From a checkpoint of a small class-conditioned image diffusion model.
Model: 7.1M parameters, 32-pixel images, arch unet, norm groupnorm, activation gelu.
Data: trained on telescope images of galaxies (Galaxy Zoo DECaLS), 88335 training examples, 15.4 epochs.
Rows from block 3 of a small class-conditioned image diffusion model, named by matrix and row number. Rows with one number belong to one channel. Each number is 128 + 32 x the weight over its row's rms, rounded and kept within 0 to 255. All counts start at 0.
After each channel's rows are labels from the 100 images, of 14976 (inputs lightly noised), where the channel reaches its highest value: "top examples" is what is common among them. Only what is clearly more common there than usual is listed. The data: telescope images of galaxies (Galaxy Zoo DECaLS).
# convs0: first 3x3 conv (model.enc.1.1.convs.0.weight, 192x192x3x3, each kernel summed), inputs 160-191
# convs1: second 3x3 conv (model.enc.1.1.convs.1.weight, 192x192x3x3, transposed, each kernel summed), outputs 160-191

convs0.120 [145 177 120  89 150 116 160 167 148 112 141 107 197 124  67 145  37 134 142 132 147 115 252 149 106 117 152 105 122 129 124 161]
convs1.120 [149 104 103 133 141  96 148  91 150 162 106 131 147 140 134 105 128 104 179 121 182 111  91 108 115 130 182 137 151 109 151  99]
top examples: shape: featured or disk; edge-on disk: no; spiral arms: yes

convs0.14 [116 152 116  69 108 106 123 112 129 127 156 124 131 142 106 105 191 137 122 101 106 133 101 155 106 133 176 111 122 127 148 108]
convs1.14 [ 99 148 124 114 186  86 101 170 205 180 149 137 107 100 174 189 120  99 139 117 163 125 102 134 137 147 132 154 176 111 231 140]
top examples: edge-on disk: yes; roundness: cigar-shaped

convs0.58 [187 171 136 125 121 116  96 139 112 169 155 138 140 184 111 109 134 124 169 140 158 151  48 131  89  77 141 107 105 139 102 155]
convs1.58 [143 122 117 118 149  89 104 142 150 134 125 119 153 101  95 118 141 151  40  85  77 129 142 108 113 183 177 178  94 110  83 119]
top examples: roundness: cigar-shaped; edge-on disk: yes

convs0.184 [164 117 121 166 139 106 124  60 148 156 146 143 117 142 160 136 137 122 134 159 166 120  64 127 112 112 113 128 172 154 145 151]
convs1.184 [ 49 153 127  95 133 152 156 174 177 132 156 142 149 146 115 136 102 133 102 150  83  91 123 112 171 154 102  97 118 129  61 160]
top examples: edge-on disk: no; bulge size: moderate

convs0.12 [126 165 129 106 135 136 147 108  94 136 163 129 172 134  87 133  96 110 209 139 101 110 244 139 141 167 117 146 171 114 162 147]
convs1.12 [ 91 119  93 138 190 139 178 139 115 121 142  71 146 102 149 137  91 175 192 113 191  81 175 105 147 102 118 126 176  97 135  88]
top examples: shape: featured or disk; edge-on disk: no; spiral arms: yes

convs0.22 [140 128  92 141 172  89 120 130 118  91 151 132 123 116  98 135 105 176  95  94 163 125  86 141 120 131  79 101 157 105 102 115]
convs1.22 [120 135 159 169 104 146  72 129 110 130 127 158 170 142 136 120 159 106 105 118 103 137 126 138 137 201 103 123 135 169 102 136]
top examples: edge-on disk: yes; roundness: cigar-shaped

convs0.81 [138  85 136 165  90 139 121 150 106  94 159 147  71 162  57 156 197 123 130 129  88 151 122 133 108 142  93 137 130 127  94 106]
convs1.81 [182 130 125 123 127 181  95 127 101 115 107 104 129  89 100  96 155 155 141  97  68 117 142 138 159 174  74 152 129 179 128 166]
top examples: shape: featured or disk; edge-on disk: yes; roundness: cigar-shaped

convs0.182 [134 129  95 117 108 141 152 196 173 143  87  91 158 130 172 107 102 114 174 133 151 150 195 108  84 149 154 200 107  39 161 149]
convs1.182 [130 116 106 135 163 137 140 124  79 100 104 127  90  68 119  79 101 127 157  88 161 159 138 140 136 143  96 102 126 161 136 162]
top examples: shape: featured or disk

convs0.21 [138  87  78 117 103 100 108 172 192  98 133 135 125 102 150 138 167 157 157 150  93 152   9 135 120 178 155  97  91 175 134 156]
convs1.21 [159 149 146 104 157 129  89 150 137 144 103  94 121  94 102  52 131  77  67 153 102 175 137 100  85 108 103 150 138 170 119 150]
top examples: shape: featured or disk; edge-on disk: yes; roundness: cigar-shaped

convs0.80 [ 89 147 139 154  92 142 132 159 180  74 148 130 171 142 153 123  85  91 146 119  60 162  82 132 147 166 146 145 114 175 120 151]
convs1.80 [145  88 152 123 142 195  82 156 105 106 122 183 132 138 110 141 178 139  75 140 116 140 130  98  60 135 116 127  83 128  80 147]
top examples: roundness: cigar-shaped; edge-on disk: yes

convs0.165 [101 138 128 114 106 140 113 107 146 147 154 107  93 100 121 119 139 120  78 116  93 162  73 104 121  57 135 109 129 114 128 112]
convs1.165 [149 199 136 166 145 142 111  90  57  72 109 134 146 182 120 159 137 158 161 107 141 148 168 136 128 127 118 198 152 145 133  97]
top examples: roundness: cigar-shaped

convs0.38 [170 104 123 119 129 108 140 142 103 116  82 123  83 121  89 153  56 160 140 127 138 101 138 135 142 164 152 101  61 127  77 144]
convs1.38 [ 69 165  99 144  99 124 195 115  80 137 134 128 142 103 118 130 134 122 176 119 142 104 159 101 158 150 121 123 177  88 198  71]
top examples: spiral arms: yes

convs0.167 [ 98 113 140 120 124 157 114 136 144 111  98 128  57 122 104 110 177 160  98 146  25 141 145 140 112  69 123 153 104 131 145 106]
convs1.167 [ 97 143 161 167 119 122 132 145 114 152 117 128 124 119 115 139 120 105  44 167 125  97 116 107 115 166 186 126 104 162  86 113]
top examples: roundness: in between

convs0.112 [138 125 113 155  58 111 144 113 117 127 153 128 108 133 137 114  24 109 162 123 170 133  96 118 126 101 205 114 108  80 111 177]
convs1.112 [149 108  96 102 114 102 116 187 149 127  72 118 122 103 173 145  88 127 128 151 106 164  77 178 146 165  80 134 136 169  73 122]
top examples: shape: featured or disk

convs0.149 [124 116 112 146 105 162 150 161  83 119 131 126 138  55 127 141 120 134 112 135  26 115 163 100 151 161 143 147  90 158 150 113]
convs1.149 [111 182 105 129  98 128 122  82  87 149 172 120 145 113 125  72 117 112 131 136 147 137 136 147 123  98 142  96 176  96  80 114]
top examples: edge-on disk: yes; roundness: cigar-shaped

convs0.44 [159 137 143  78 145 156 155 102 101 144 165 170 124 111 142  83 106 111  82 113 144 139  62 138 148  97 205 176 140  85 138 139]
convs1.44 [146 127 119 137  66 140  92 125 161 120 104  90  86 147 115 177 139 130  91 122 136 126 108 137 154 119 134  81  76 114  77 121]
top examples: roundness: cigar-shaped; edge-on disk: yes

convs0.142 [ 69 106 125 172 121 159 136  88 106 160 117 156 145 149  65 140 147 121  72 115 122 112 134 116 120 152 131 114 150  81 163 116]
convs1.142 [139 134 147 164 142 150 105 137 175 153 119  81 118 182 151 139 166  92 180 117  66 136 162 153 117 121 158 106 202 126 132 136]
top examples: roundness: cigar-shaped; edge-on disk: yes

convs0.87 [180 156 123 162 106 126 119 107 109 123 160  84 121 132 135 129  91 137  87 141 159 106 111 133 125  52  82 136  91 114 103  87]
convs1.87 [148 127 109 108 139 141 147 207 127 145 152  53  83 120 118 131  80 170 107 124 145  71 134 178 170 110 137 180 160  91 118 106]
top examples: roundness: cigar-shaped; edge-on disk: yes

convs0.190 [ 78  54 117 120 156  92 135 151  98  92 106 135  91 157 140 150  89 148  98  82 199 120 178  77 144 122 150 120 111 112 128  94]
convs1.190 [127 181 109 140 152 201  98 135 135 181 141 107 168 167 121 134  99 112  93 130 100 115 122 111 151 109  90  77  83 103  63 176]
top examples: roundness: cigar-shaped; edge-on disk: yes

convs0.151 [182 147 170 139 112 123 143 143 124 107 124 122 134 159 100 148  52 134 134 116 184 101 107  91 125 123 121 100 103 107 124 125]
convs1.151 [144 135 136 154 143 135 104 133 123 151 157 139 116 106 109  65 118  92 138  84 120 162  99 165  80 114 107 106 107 155  70 177]
top examples: edge-on disk: yes; roundness: cigar-shaped

convs0.158 [159 142 125 170 168  99 120 135  58 138 122 110  98  82 102 122 143 132  74 151 127 119 157 110 131  78 149 129 204 116 148 125]
convs1.158 [118 147 128  72  93 105 152 103 160 123 127 134 136 100 134 159 123 155 150  90 134 118 140 112 158 145 117 124 136 136  84 127]
top examples: edge-on disk: yes; roundness: cigar-shaped

convs0.101 [121 146 130 160 154 106  87 129  77 167 156 166 149 143  92 148 105 120 177 127  98 133 179  96 120 134  83  49  96 143 132 152]
convs1.101 [ 76  77 115  88 120 157  70 107 150 125 167 141 157 129 135 108 100 148  45 139 156 154 163 104 138 173 195 147 207  74  83 131]
top examples: roundness: cigar-shaped; edge-on disk: yes

convs0.106 [157  43 138 127  71  96 124 114 126 145 123 105  53 128 104 143 128 162  56 132 158 123 130 158 124  76  91 140 152 126  63 106]
convs1.106 [ 85  75 137 175  68 166 108 178  81 153  78 208 110 155 129 120  94 151 107 119  97 164  95  83 146 173 156 131 113 150 113  66]
top examples: edge-on disk: no; bulge size: moderate

convs0.18 [158 141 101 119 102 121  96 122 101 101  90 178 127 127  96 142 116 150 149  81 109 115 203 148 115 154 119 186  50  77 149 110]
convs1.18 [ 93 149 163  99 163 122 130 131 104 119 154 135 127 163  92 102  62 102 215 119 113 109 167 111 147 126 176 137 207 201 174 131]
top examples: roundness: round

convs0.69 [ 95 151 141 119 126  84 148 172 145 119 183 143 195 150 168 126 124 102 206  93  56 122 201 120 112 163  77 105 134 150 146 159]
convs1.69 [108 127 110 100 160 135 138 121 136 137 153 108 120 103 100 136 120 146  62 140 122  91 119 130 180  79 178 123 151  63 136 149]
top examples: roundness: cigar-shaped; edge-on disk: yes

convs0.162 [147 127 108 173 124 156 119 102 186 122 156  95 166 112 144 152  71 114 162 125 154 151 126 126 121 117 149 146  94 111 153 100]
convs1.162 [131 116 101  52 143 134  70 111 175  85 110 115 163  84 120 168 154 182 109 105  84 120 137 114 104 120 152 145 100 119 144 138]
top examples: roundness: in between

convs0.13 [179 131 131 117  86  79 118 126 126 128 154 127 116 104 106 111  87 122 137 125 198 165 116 109 118  73 145  85  96 166  43 106]
convs1.13 [156 179 136 169  93 130 142 130  80 125  95 142 170 147 107 100 133 123  82 162  75 122 109 101  95 129 157 168  90  89 130 109]
top examples: edge-on disk: yes; roundness: cigar-shaped

convs0.141 [151 133 135 155 133 125 125 140 131 108 123 149 147 175 173 107  92 124 209 133  97 102 120 108 130  86 164 173 126 158 155 111]
convs1.141 [147  95 150 123 205 120  96 145 152 104 169 151 105 148 152 155  93 109 115 112 165  91 130 129 103 116 113 144 112 121 134 188]
top examples: roundness: in between

convs0.66 [119 127 133 140  66  80 118 126 130 119 143 141  96 144 177 126 135 166  69 140 110 130 119 102 147  99 181 131  77 155 109 119]
convs1.66 [169  86 179 111  70 120 104 136 159 153 126 157 140 122 101 112 173  91 109 163 168 175  86  87 139 172  77 122  89 105 152 116]
top examples: roundness: cigar-shaped

convs0.92 [155 120 144 133 158  98 108 164 105 118  77  81 139 158 160  93  52 108  94 105 145  97 165 135 122 157  59 155 170 102 134 131]
convs1.92 [150 116 113 144 157 128 131  65 148 102 135 173 161 120 143 153 150 137 157 131 143 124 179 116 136 112 114 113 105 146  98 157]
top examples: edge-on disk: no; spiral arms: yes

convs0.31 [122 118  69 124 181 156 166 132  70 142 113  96 109 156  87 132 115 130 130 102 113 127 144 130 137 123 120  87 175 158 139 100]
convs1.31 [107 106 114 163  68 144 160 155 159 183 127 173  98 118 118 124 146 165  71 109 149 110 110 153 109 107 127 154 141  78  81  87]
top examples: roundness: cigar-shaped

convs0.49 [180 150 137 111 197 149 110 136 120 151 158 129 160 126 128 137  94 101 151 163  80 110   0 128 117 151 146 165 164 107 145 142]
convs1.49 [126 158 103 116  95 111  92 171 147 104 140 126 142  83 108 162 166 148  84 143  87 157 135 127 116 136  84 154  49 154 141 108]
top examples: roundness: cigar-shaped

convs0.153 [149  97 133 104  77 123 122 130  95 105 121 115 145 207 124 146  76 153 117 148 108  77 169 128 125 110  93 173 190  94 153 104]
convs1.153 [121 135 132 108 184 131 138 144 119 150 159  61 139  63 165 137 138 101 126 132 197 120  70 130 165 161 127  86 110 104 148 119]
top examples: roundness: cigar-shaped; edge-on disk: yes

convs0.75 [175 130 119 143 125 118 127  97 160 102 119 133 161 129 177 123  90 142 112 127 175 157 184 138  94  89 127 104 154 170 150  69]
convs1.75 [125 122 158 166  82 125 142 131 136 118 130 176 147 116 135 150 127 145  30 134  82 169 111 127 123 152  81 130  83 127  75 151]
top examples: shape: featured or disk; edge-on disk: yes; roundness: cigar-shaped

convs0.95 [155 110 123 124 124  92 134 105 138 146 105 136 137 166 140 121  93 150 148 134 171 158 143 182 107  88  67 171 123 150 142 142]
convs1.95 [153 127  99 162 109 177 109  90 167  95 111 125 160 115 117 171 148 170 112 123  71 187  95 131 117 147 182 110 125 165  68 171]
top examples: edge-on disk: yes; roundness: cigar-shaped

convs0.23 [142 139 146 141 120 137  84 124 103 127 141 115 110 145 191 114 117 160  96 150 140 144 119 126 103  56  69 114 128 115 118 117]
convs1.23 [101 147  93 115  88 154 135 112  88 120 124 122 172 148 108 139  88 152  57 125 140 161 115 124 101 157 180 139 126 103 111 120]
top examples: shape: featured or disk; edge-on disk: yes; roundness: cigar-shaped

convs0.64 [153 160  91 123  96  76 151 123 117 131 103 114 109 101 196 106  85 139 128 136  70 169 108 103 126 136 113  68  69 134  76 116]
convs1.64 [105 102 187 151 146 116 128 122 129 104 109 180  81 181 163 193 137 168  61  89 109 120  78 106 124 138 127 109  91 148  86  77]
top examples: roundness: in between

convs0.185 [121 122 151 174 126  85 164 122 170 119 101 137 132  71 109 129 151 130 109 150  92 187  39 147 155 148 119 131 114 157  97 115]
convs1.185 [238 118 130 142 123 132  96  94 152 170 117 139 145 132 130  80 110  68 130 148 110 158 138 128 102 162 134 119 103 110  71 177]
top examples: shape: featured or disk; edge-on disk: no; bar: strong

convs0.129 [123  87 154 225 118 127 161  85 126 146 131 167 124 116 130  84 133 130 164 118  74 138 130 123  96 156  88 145  97 140 151 122]
convs1.129 [100 137 137 162 159 160 117  96 201 108 109 139 114 147 111 104  71  99 104 158 138 131 130 102  69 111 186  99 127 120 156  79]
top examples: shape: featured or disk; edge-on disk: yes; roundness: cigar-shaped

convs0.55 [119 196 102 153  86 120 166 164 159 137  92  92 134 172 170 112  87 122 132 160  69 140  11 141 114 137 136 125  89 104 181 120]
convs1.55 [146 114  70 118 100 138 136 150 158 162 121 123 143 130 109 132 119 157  57  91 131 119  77 146 128 164 157  91  86  73 115 171]
top examples: shape: featured or disk; edge-on disk: yes; roundness: cigar-shaped

convs0.186 [149 124 144 194  91 143 135 140 109 113 130 125 144 112 108 109 156 121 197 134 117 135 166 147 128 136 135 114 110 146 160 113]
convs1.186 [114  89 121 106 175 146 116 158  42 129 177 117 138 110  57 114 146 153  99 154 129 105 115 171 100 125  97 120 116 120 150 152]
top examples: edge-on disk: yes

convs0.163 [150 105 141 147 127 152 119 200 157 139 144 129 104 121 121  99  64 156 151 135 106 129 114  99 145 133 119 168 122 114 118 113]
convs1.163 [165 137 104 130 111 115 129 142  98 141 169 110 172 111  92  39 118 118 129 149  93 154 139 164  84 151 116  93 104 165  85 177]
top examples: shape: featured or disk; edge-on disk: no; spiral arms: yes

convs0.104 [156 138 167 149  90 124 156 158 152 155 151 148 112  88 163 103 254 119  66 145  99 139  68 119 139 107 123  75 111 133 152 123]
convs1.104 [161 126 136 119 119 142 145 127  76  96 127 175 115 117  44 108 185 194 150 123 103 110 171 121  96 160 174 127 152 148  94 125]
top examples: roundness: round

convs0.173 [116  99 129 162 157 107 108 177 173  90 133 129 176 149 134 136 107 114 141 167 113 132 133 136 136 138 144 136 147 150 126 136]
convs1.173 [159 150 118 134 107 126  69 125 119 123 119 132 152 112  91  82 152 130 119 147  64 143 164 142 117 123 103 118 179 131 121 115]
top examples: shape: featured or disk; edge-on disk: yes; roundness: cigar-shaped

convs0.43 [163 133 124 130 156 128 125 100 110 140 149 118 168 111  91 121 166 129 133  93  91 122 160 138 107 118 178 132 150 140 107 137]
convs1.43 [ 85 185 124 124 119 114 164 155 128 108 156  99 131 146 102 149 155 172 186 107 146  98 182 135 115 138 217  93 173 114 199 111]
top examples: roundness: cigar-shaped

convs0.54 [115 179 182 130 128 163 107 116 142 122  79 101 129 113 173 108 179 116 184  83 127  94 115 108 114  25 125 109  83 152 169 120]
convs1.54 [126  95 140 172 123 165 159 158 139 112  93 112 109 153  84 130  65 106 123  74 157 135 148 173 151  93 134 107 101 129 120 148]
top examples: edge-on disk: yes; roundness: cigar-shaped

convs0.32 [155 103 135 106 123  86 128 176 100 142  96 158 136 155 123 127 144 106 124 169  94 143  86 143 113  95 111 124 151 120  96 155]
convs1.32 [177 139  83  97 112 142 114 117 100 132 125 108 185  87 164 177 162  89  95 149 143 204  79 119 134 157  54 138 193 113 102 127]
top examples: edge-on disk: no; spiral arms: yes

convs0.128 [115 189 113 109 193 137 183 107 149 159 145 149  97 163 137 151 165 156 131 168 146 137  27 171 138 136 147 129 135 121 144 138]
convs1.128 [132 142 141  85 126 110  93  99 141 167 152 124 152 129 181 160 140 137  75 134  96 156 125 122 132 126 120 141  53 157  74 137]
top examples: roundness: cigar-shaped

convs0.191 [ 83 149 131 160 117 216 124  53 128 174  64 122  95 144 175 141 127  51 115 161 143  86 121 141 112  93  91 131 123 136 131 137]
convs1.191 [179  81 216 128 159 114 101  88 168 104 127 177 134 171 106 171 123 114  65 146 192 151 118 138 171  81 113  92 123 148  81 153]
top examples: roundness: round

convs0.168 [128 159 156 169 116 108 175 200 114 103 133 125 153 125 184 136  95 139 122 147 123 157 142 114 120 148 104 138 141 171 157 103]
convs1.168 [149  90 112  82 140 114 100  71 161 114 131 166 126 114 122 100  91 134 192  93 134 130 124 173 123 134  79 152  77 154  99 140]
top examples: shape: featured or disk; edge-on disk: yes

convs0.140 [178 129 106  94 181 133 152 167 120 116 133 128 152 140 145 151  61 142 128 133 128 105 169 167 111 151 122 119 146 133 130 108]
convs1.140 [131 120 129 108 129 115 208 132  83 116 121 138 111 123 130 111 107 145 134 115 156  97  83 131 112 119 174  95 183 139 141 127]
top examples: roundness: cigar-shaped

convs0.71 [107 118 148  63 132  93 155 162 131  95 120 120 103 160 237  94  83 162 128 118 130 103  29 136 126 115  95  75 174 102 124 109]
convs1.71 [ 96 103 123 145  89 117 119 143 114 101 111 117 124 113 105 165  92 118 132  71 121 142 192 139 136 187  93 111 164 132 140 115]
top examples: shape: featured or disk

convs0.19 [122 162 128 166  86 101 144 158 121  61 114 130  98  89 145 123  50 128 222 135 129 143 214 165 104 129 109 106  96 134 163 164]
convs1.19 [127  55 137 166 126 142 126 132 143 143 141 122 134 125  97  48 126 161  88 107 185 147 157 122 182  88 156 136  85 188 147 100]
top examples: shape: featured or disk; edge-on disk: yes; roundness: cigar-shaped

convs0.134 [180 161 122 141 138 122 135 106 108 109 104  90 105 176 124 109  21 119 164 143 146 162 139 144  89  94 122 107  84 136 130 109]
convs1.134 [128  98 177 147 124 141 148 105 162 149 187 128 183  71  81 173 102 120  42 150  82 164 126 101 115 136  85 178 128 158  57 149]
top examples: shape: featured or disk; edge-on disk: yes; roundness: cigar-shaped