{"dataset": "telescope images of galaxies (Galaxy Zoo DECaLS)", "train_examples": 88335, "image_size": 32, "widths": [96, 192, 192], "shampoo_beta": 0.999, "precondition_frequency": 20, "merge_dims": false}
Rows from block 9 of a small class-conditioned image diffusion model, named by matrix and row number. Rows with one number belong to one channel. Each number is 50 + 10 x the weight over its row's rms, rounded and kept within 0 to 99. All counts start at 0. After the name is the row's rms in percent of the matrix's.
After each channel's rows are labels from the 100 images, of 14976 (inputs lightly noised), where the channel reaches its highest value: "responds to" is what is common among them. Only what is clearly more common there than usual is listed. The data: telescope images of galaxies (Galaxy Zoo DECaLS).
# convs0: first 3x3 conv (model.decb.0.1.convs.0.weight, 192x192x3x3, each kernel summed), inputs 0-95
# convs1: second 3x3 conv (model.decb.0.1.convs.1.weight, 192x192x3x3, transposed, each kernel summed), outputs 0-95

convs0.35 085:59 52 64 57 59 45 55 43 38 63 48 54 44 57 35 51 46 50 47 56 43 43 44 31 34 31 29 72 25 60 51 44 56 66 24 44 53 39 55 48 48 47 46 53 39 56 36 51 67 41 23 54 64 45 64 36 47 47 56 69 56 44 50 44 43 55 46 33 45 45 65 49 48 50 40 56 43 45 59 41 50 51 49 59 38 49 45 48 50 42 43 82 57 64 40 61
convs1.35 104:46 54 40 41 67 63 41 37 52 42 33 48 47 58 36 67 44 36 35 41 50 60 54 42 46 35 64 53 49 51 47 47 58 61 52 46 46 26 38 40 42 58 51 36 62 51 56 40 46 47 41 38 41 47 44 58 33 69 31 59 40 60 37 61 56 66 42 61 45 69 58 57 52 40 55 69 33 55 60 31 50 46 48 41 47 43 47 57 58 51 60 51 35 44 43 47
responds to: edge-on disk: yes; roundness: cigar-shaped

convs0.114 076:60 46 49 55 34 32 60 40 62 38 44 67 62 64 49 59 51 62 58 44 43 55 40 37 54 40 55 31 50 53 49 61 61 41 50 53 45 48 70 44 45 57 36 48 37 48 56 51 46 54 62 65 38 51 62 48 44 62 49 52 41 64 41 78 52 52 46 56 56 56 65 52 44 40 35 35 43 45 56 44 60 64 34 45 53 71 73 37 48 52 44 60 51 50 44 50
convs1.114 069:44 34 43 53 60 61 40 57 44 48 48 30 61 32 58 57 51 46 60 74 54 40 51 67 51 60 61 71 61 32 46 61 60 49 31 43 67 39 42 48 49 32 39 52 53 56 40 56 65 63 52 60 52 55 60 57 65 53 48 48 57 35 42 39 52 45 52 54 32 47 41 56 58 49 73 36 49 51 42 48 48 39 68 53 46 53 52 41 42 43 59 45 56 47 48 51
responds to: edge-on disk: yes

convs0.28 126:51 37 40 52 63 51 35 50 63 46 38 54 54 36 36 54 47 52 55 52 54 30 53 44 59 44 65 57 35 54 57 41 40 50 33 51 53 39 50 45 33 50 50 47 51 56 51 59 43 33 40 45 45 48 34 33 55 43 60 44 45 35 54 56 39 50 54 39 56 26 61 53 64 56 43 43 49 60 53 37 52 36 54 48 31 71 55 47 51 40 51 59 50 82 48 42
convs1.28 095:45 45 40 44 61 49 51 52 41 60 51 51 31 55 49 53 54 50 52 30 71 46 42 34 53 48 51 33 54 57 65 49 45 51 47 53 56 64 31 57 47 59 48 63 57 56 49 46 58 56 42 53 47 21 37 63 48 47 58 55 68 43 53 61 35 54 31 51 48 37 42 41 34 38 53 30 54 66 46 36 53 62 43 47 48 67 67 62 46 66 64 55 42 51 46 48
responds to: edge-on disk: yes; roundness: cigar-shaped

convs0.76 078:58 26 53 53 55 37 44 54 58 40 42 42 54 48 42 52 53 52 39 52 35 32 54 48 57 49 60 61 54 38 61 53 60 50 33 56 51 53 52 57 41 34 53 36 49 43 59 50 41 39 44 69 28 42 48 42 48 53 32 37 46 52 54 47 58 24 56 51 42 53 38 44 27 50 34 43 55 38 44 41 44 53 59 50 58 60 50 49 47 33 50 67 34 55 47 53
convs1.76 077:55 49 49 56 36 64 53 54 45 63 50 50 44 42 49 45 62 47 72 50 40 34 52 60 54 49 50 50 27 53 48 45 48 44 48 55 58 52 60 46 65 63 56 69 62 43 57 55 80 67 65 50 51 55 61 54 58 41 48 47 47 46 54 52 56 56 51 58 57 37 57 53 52 69 29 69 53 48 41 48 45 53 56 68 56 62 44 53 71 51 64 47 56 38 49 52
responds to: edge-on disk: yes; roundness: cigar-shaped

convs0.60 069:43 59 51 56 67 48 51 35 44 75 48 52 52 48 34 40 43 51 67 60 50 37 58 59 47 51 52 55 38 44 46 75 46 54 52 59 62 58 51 57 55 65 54 41 41 55 47 51 39 52 48 64 55 58 33 41 60 50 68 63 38 55 49 40 58 53 48 39 32 28 63 66 51 62 37 45 34 58 52 46 66 58 58 57 43 31 53 59 44 51 49 57 69 31 40 54
convs1.60 078:26 51 38 69 51 48 52 38 41 37 62 61 51 41 44 50 40 50 36 56 54 45 48 33 44 51 45 49 46 58 54 61 43 37 45 66 41 48 51 60 41 61 32 44 27 57 58 55 50 21 49 50 52 50 47 46 32 54 63 41 32 52 53 56 48 61 47 70 66 42 61 30 73 30 55 50 59 66 43 49 46 54 69 32 55 49 61 59 49 51 41 44 49 47 52 41
responds to: edge-on disk: yes

convs0.87 164:39 51 46 53 55 49 56 58 54 24 52 52 51 67 41 62 46 53 51 41 34 42 36 46 39 45 45 37 52 38 58 48 57 55 71 48 39 44 48 51 47 60 46 41 51 27 47 50 48 50 57 50 25 49 42 56 53 47 24 33 45 54 49 47 54 55 42 69 62 45 39 44 39 47 54 45 51 25 44 58 24 59 44 45 54 37 47 45 44 57 58 48 48 52 54 56
convs1.87 149:47 51 40 37 52 55 42 42 38 50 41 42 45 50 53 59 47 52 54 50 47 50 66 39 38 45 41 57 48 54 64 47 50 56 48 60 54 49 41 44 44 26 36 34 61 49 58 30 55 70 35 49 49 44 43 56 59 56 50 74 73 59 35 38 34 42 66 41 48 70 35 66 54 53 63 59 55 36 66 43 62 43 46 65 38 44 43 56 41 54 44 45 44 41 48 35
responds to: shape: featured or disk; edge-on disk: no

convs0.187 097:47 54 47 63 46 53 42 41 45 49 21 47 49 58 42 58 52 47 48 69 44 62 28 54 41 45 51 39 49 41 55 54 38 38 47 35 49 60 51 55 61 43 36 33 48 32 52 41 44 53 58 63 41 47 44 47 49 68 40 58 62 55 42 40 48 44 44 64 40 46 32 56 44 55 53 49 41 48 54 63 44 55 50 48 47 38 37 43 44 60 46 67 59 44 59 62
convs1.187 129:67 56 38 36 36 34 74 57 34 56 38 71 60 61 60 39 73 37 48 60 47 46 39 50 39 47 51 46 54 43 42 36 45 30 49 56 42 66 67 50 54 48 41 48 46 44 51 58 62 60 64 60 31 63 47 56 58 62 46 42 44 67 55 67 45 36 47 43 54 48 71 59 41 43 70 64 61 41 37 45 55 66 54 49 48 72 34 48 48 43 59 64 37 45 40 47
responds to: roundness: cigar-shaped

convs0.19 076:45 41 45 52 55 39 62 30 65 55 39 60 51 43 45 40 37 29 60 39 62 30 56 47 61 47 49 46 48 46 39 43 41 55 39 65 66 46 48 50 63 55 44 45 47 64 56 37 50 40 46 56 47 47 43 28 40 49 50 59 52 27 58 52 52 53 51 44 60 51 45 50 51 53 44 44 44 65 35 43 73 48 41 42 59 66 74 53 46 49 48 45 33 48 50 67
convs1.19 079:53 45 48 53 34 42 52 42 54 48 63 56 47 54 64 37 63 58 53 58 47 43 39 62 47 47 41 36 44 41 54 53 61 45 61 53 53 67 67 43 53 41 41 57 43 40 34 45 62 39 56 48 57 37 54 71 32 57 33 48 49 52 58 48 44 47 52 58 47 54 51 40 36 58 84 48 65 34 44 57 59 46 64 54 49 48 42 46 53 47 54 62 39 35 45 46
responds to: edge-on disk: yes; roundness: cigar-shaped

convs0.127 066:56 42 52 28 29 29 57 60 48 69 50 54 47 48 61 46 52 45 49 46 34 23 27 45 53 50 56 36 39 39 54 52 46 40 48 44 40 46 44 54 55 46 47 57 53 67 36 46 47 53 51 68 55 49 57 31 48 54 42 58 53 48 50 69 47 52 41 40 41 26 56 65 43 50 57 58 47 51 53 45 38 55 54 51 44 44 38 53 53 59 46 23 50 32 53 41
convs1.127 075:74 54 31 58 40 53 54 50 42 44 44 49 56 43 54 49 49 44 45 56 43 26 53 54 47 53 61 44 61 48 57 58 53 34 54 61 48 44 62 38 59 56 59 49 57 50 46 54 53 34 69 38 55 57 51 47 58 19 48 45 37 62 53 55 53 41 55 52 62 45 52 49 41 50 65 70 61 56 58 63 47 46 55 45 41 55 41 47 59 63 51 53 47 38 36 59
responds to: shape: featured or disk; edge-on disk: yes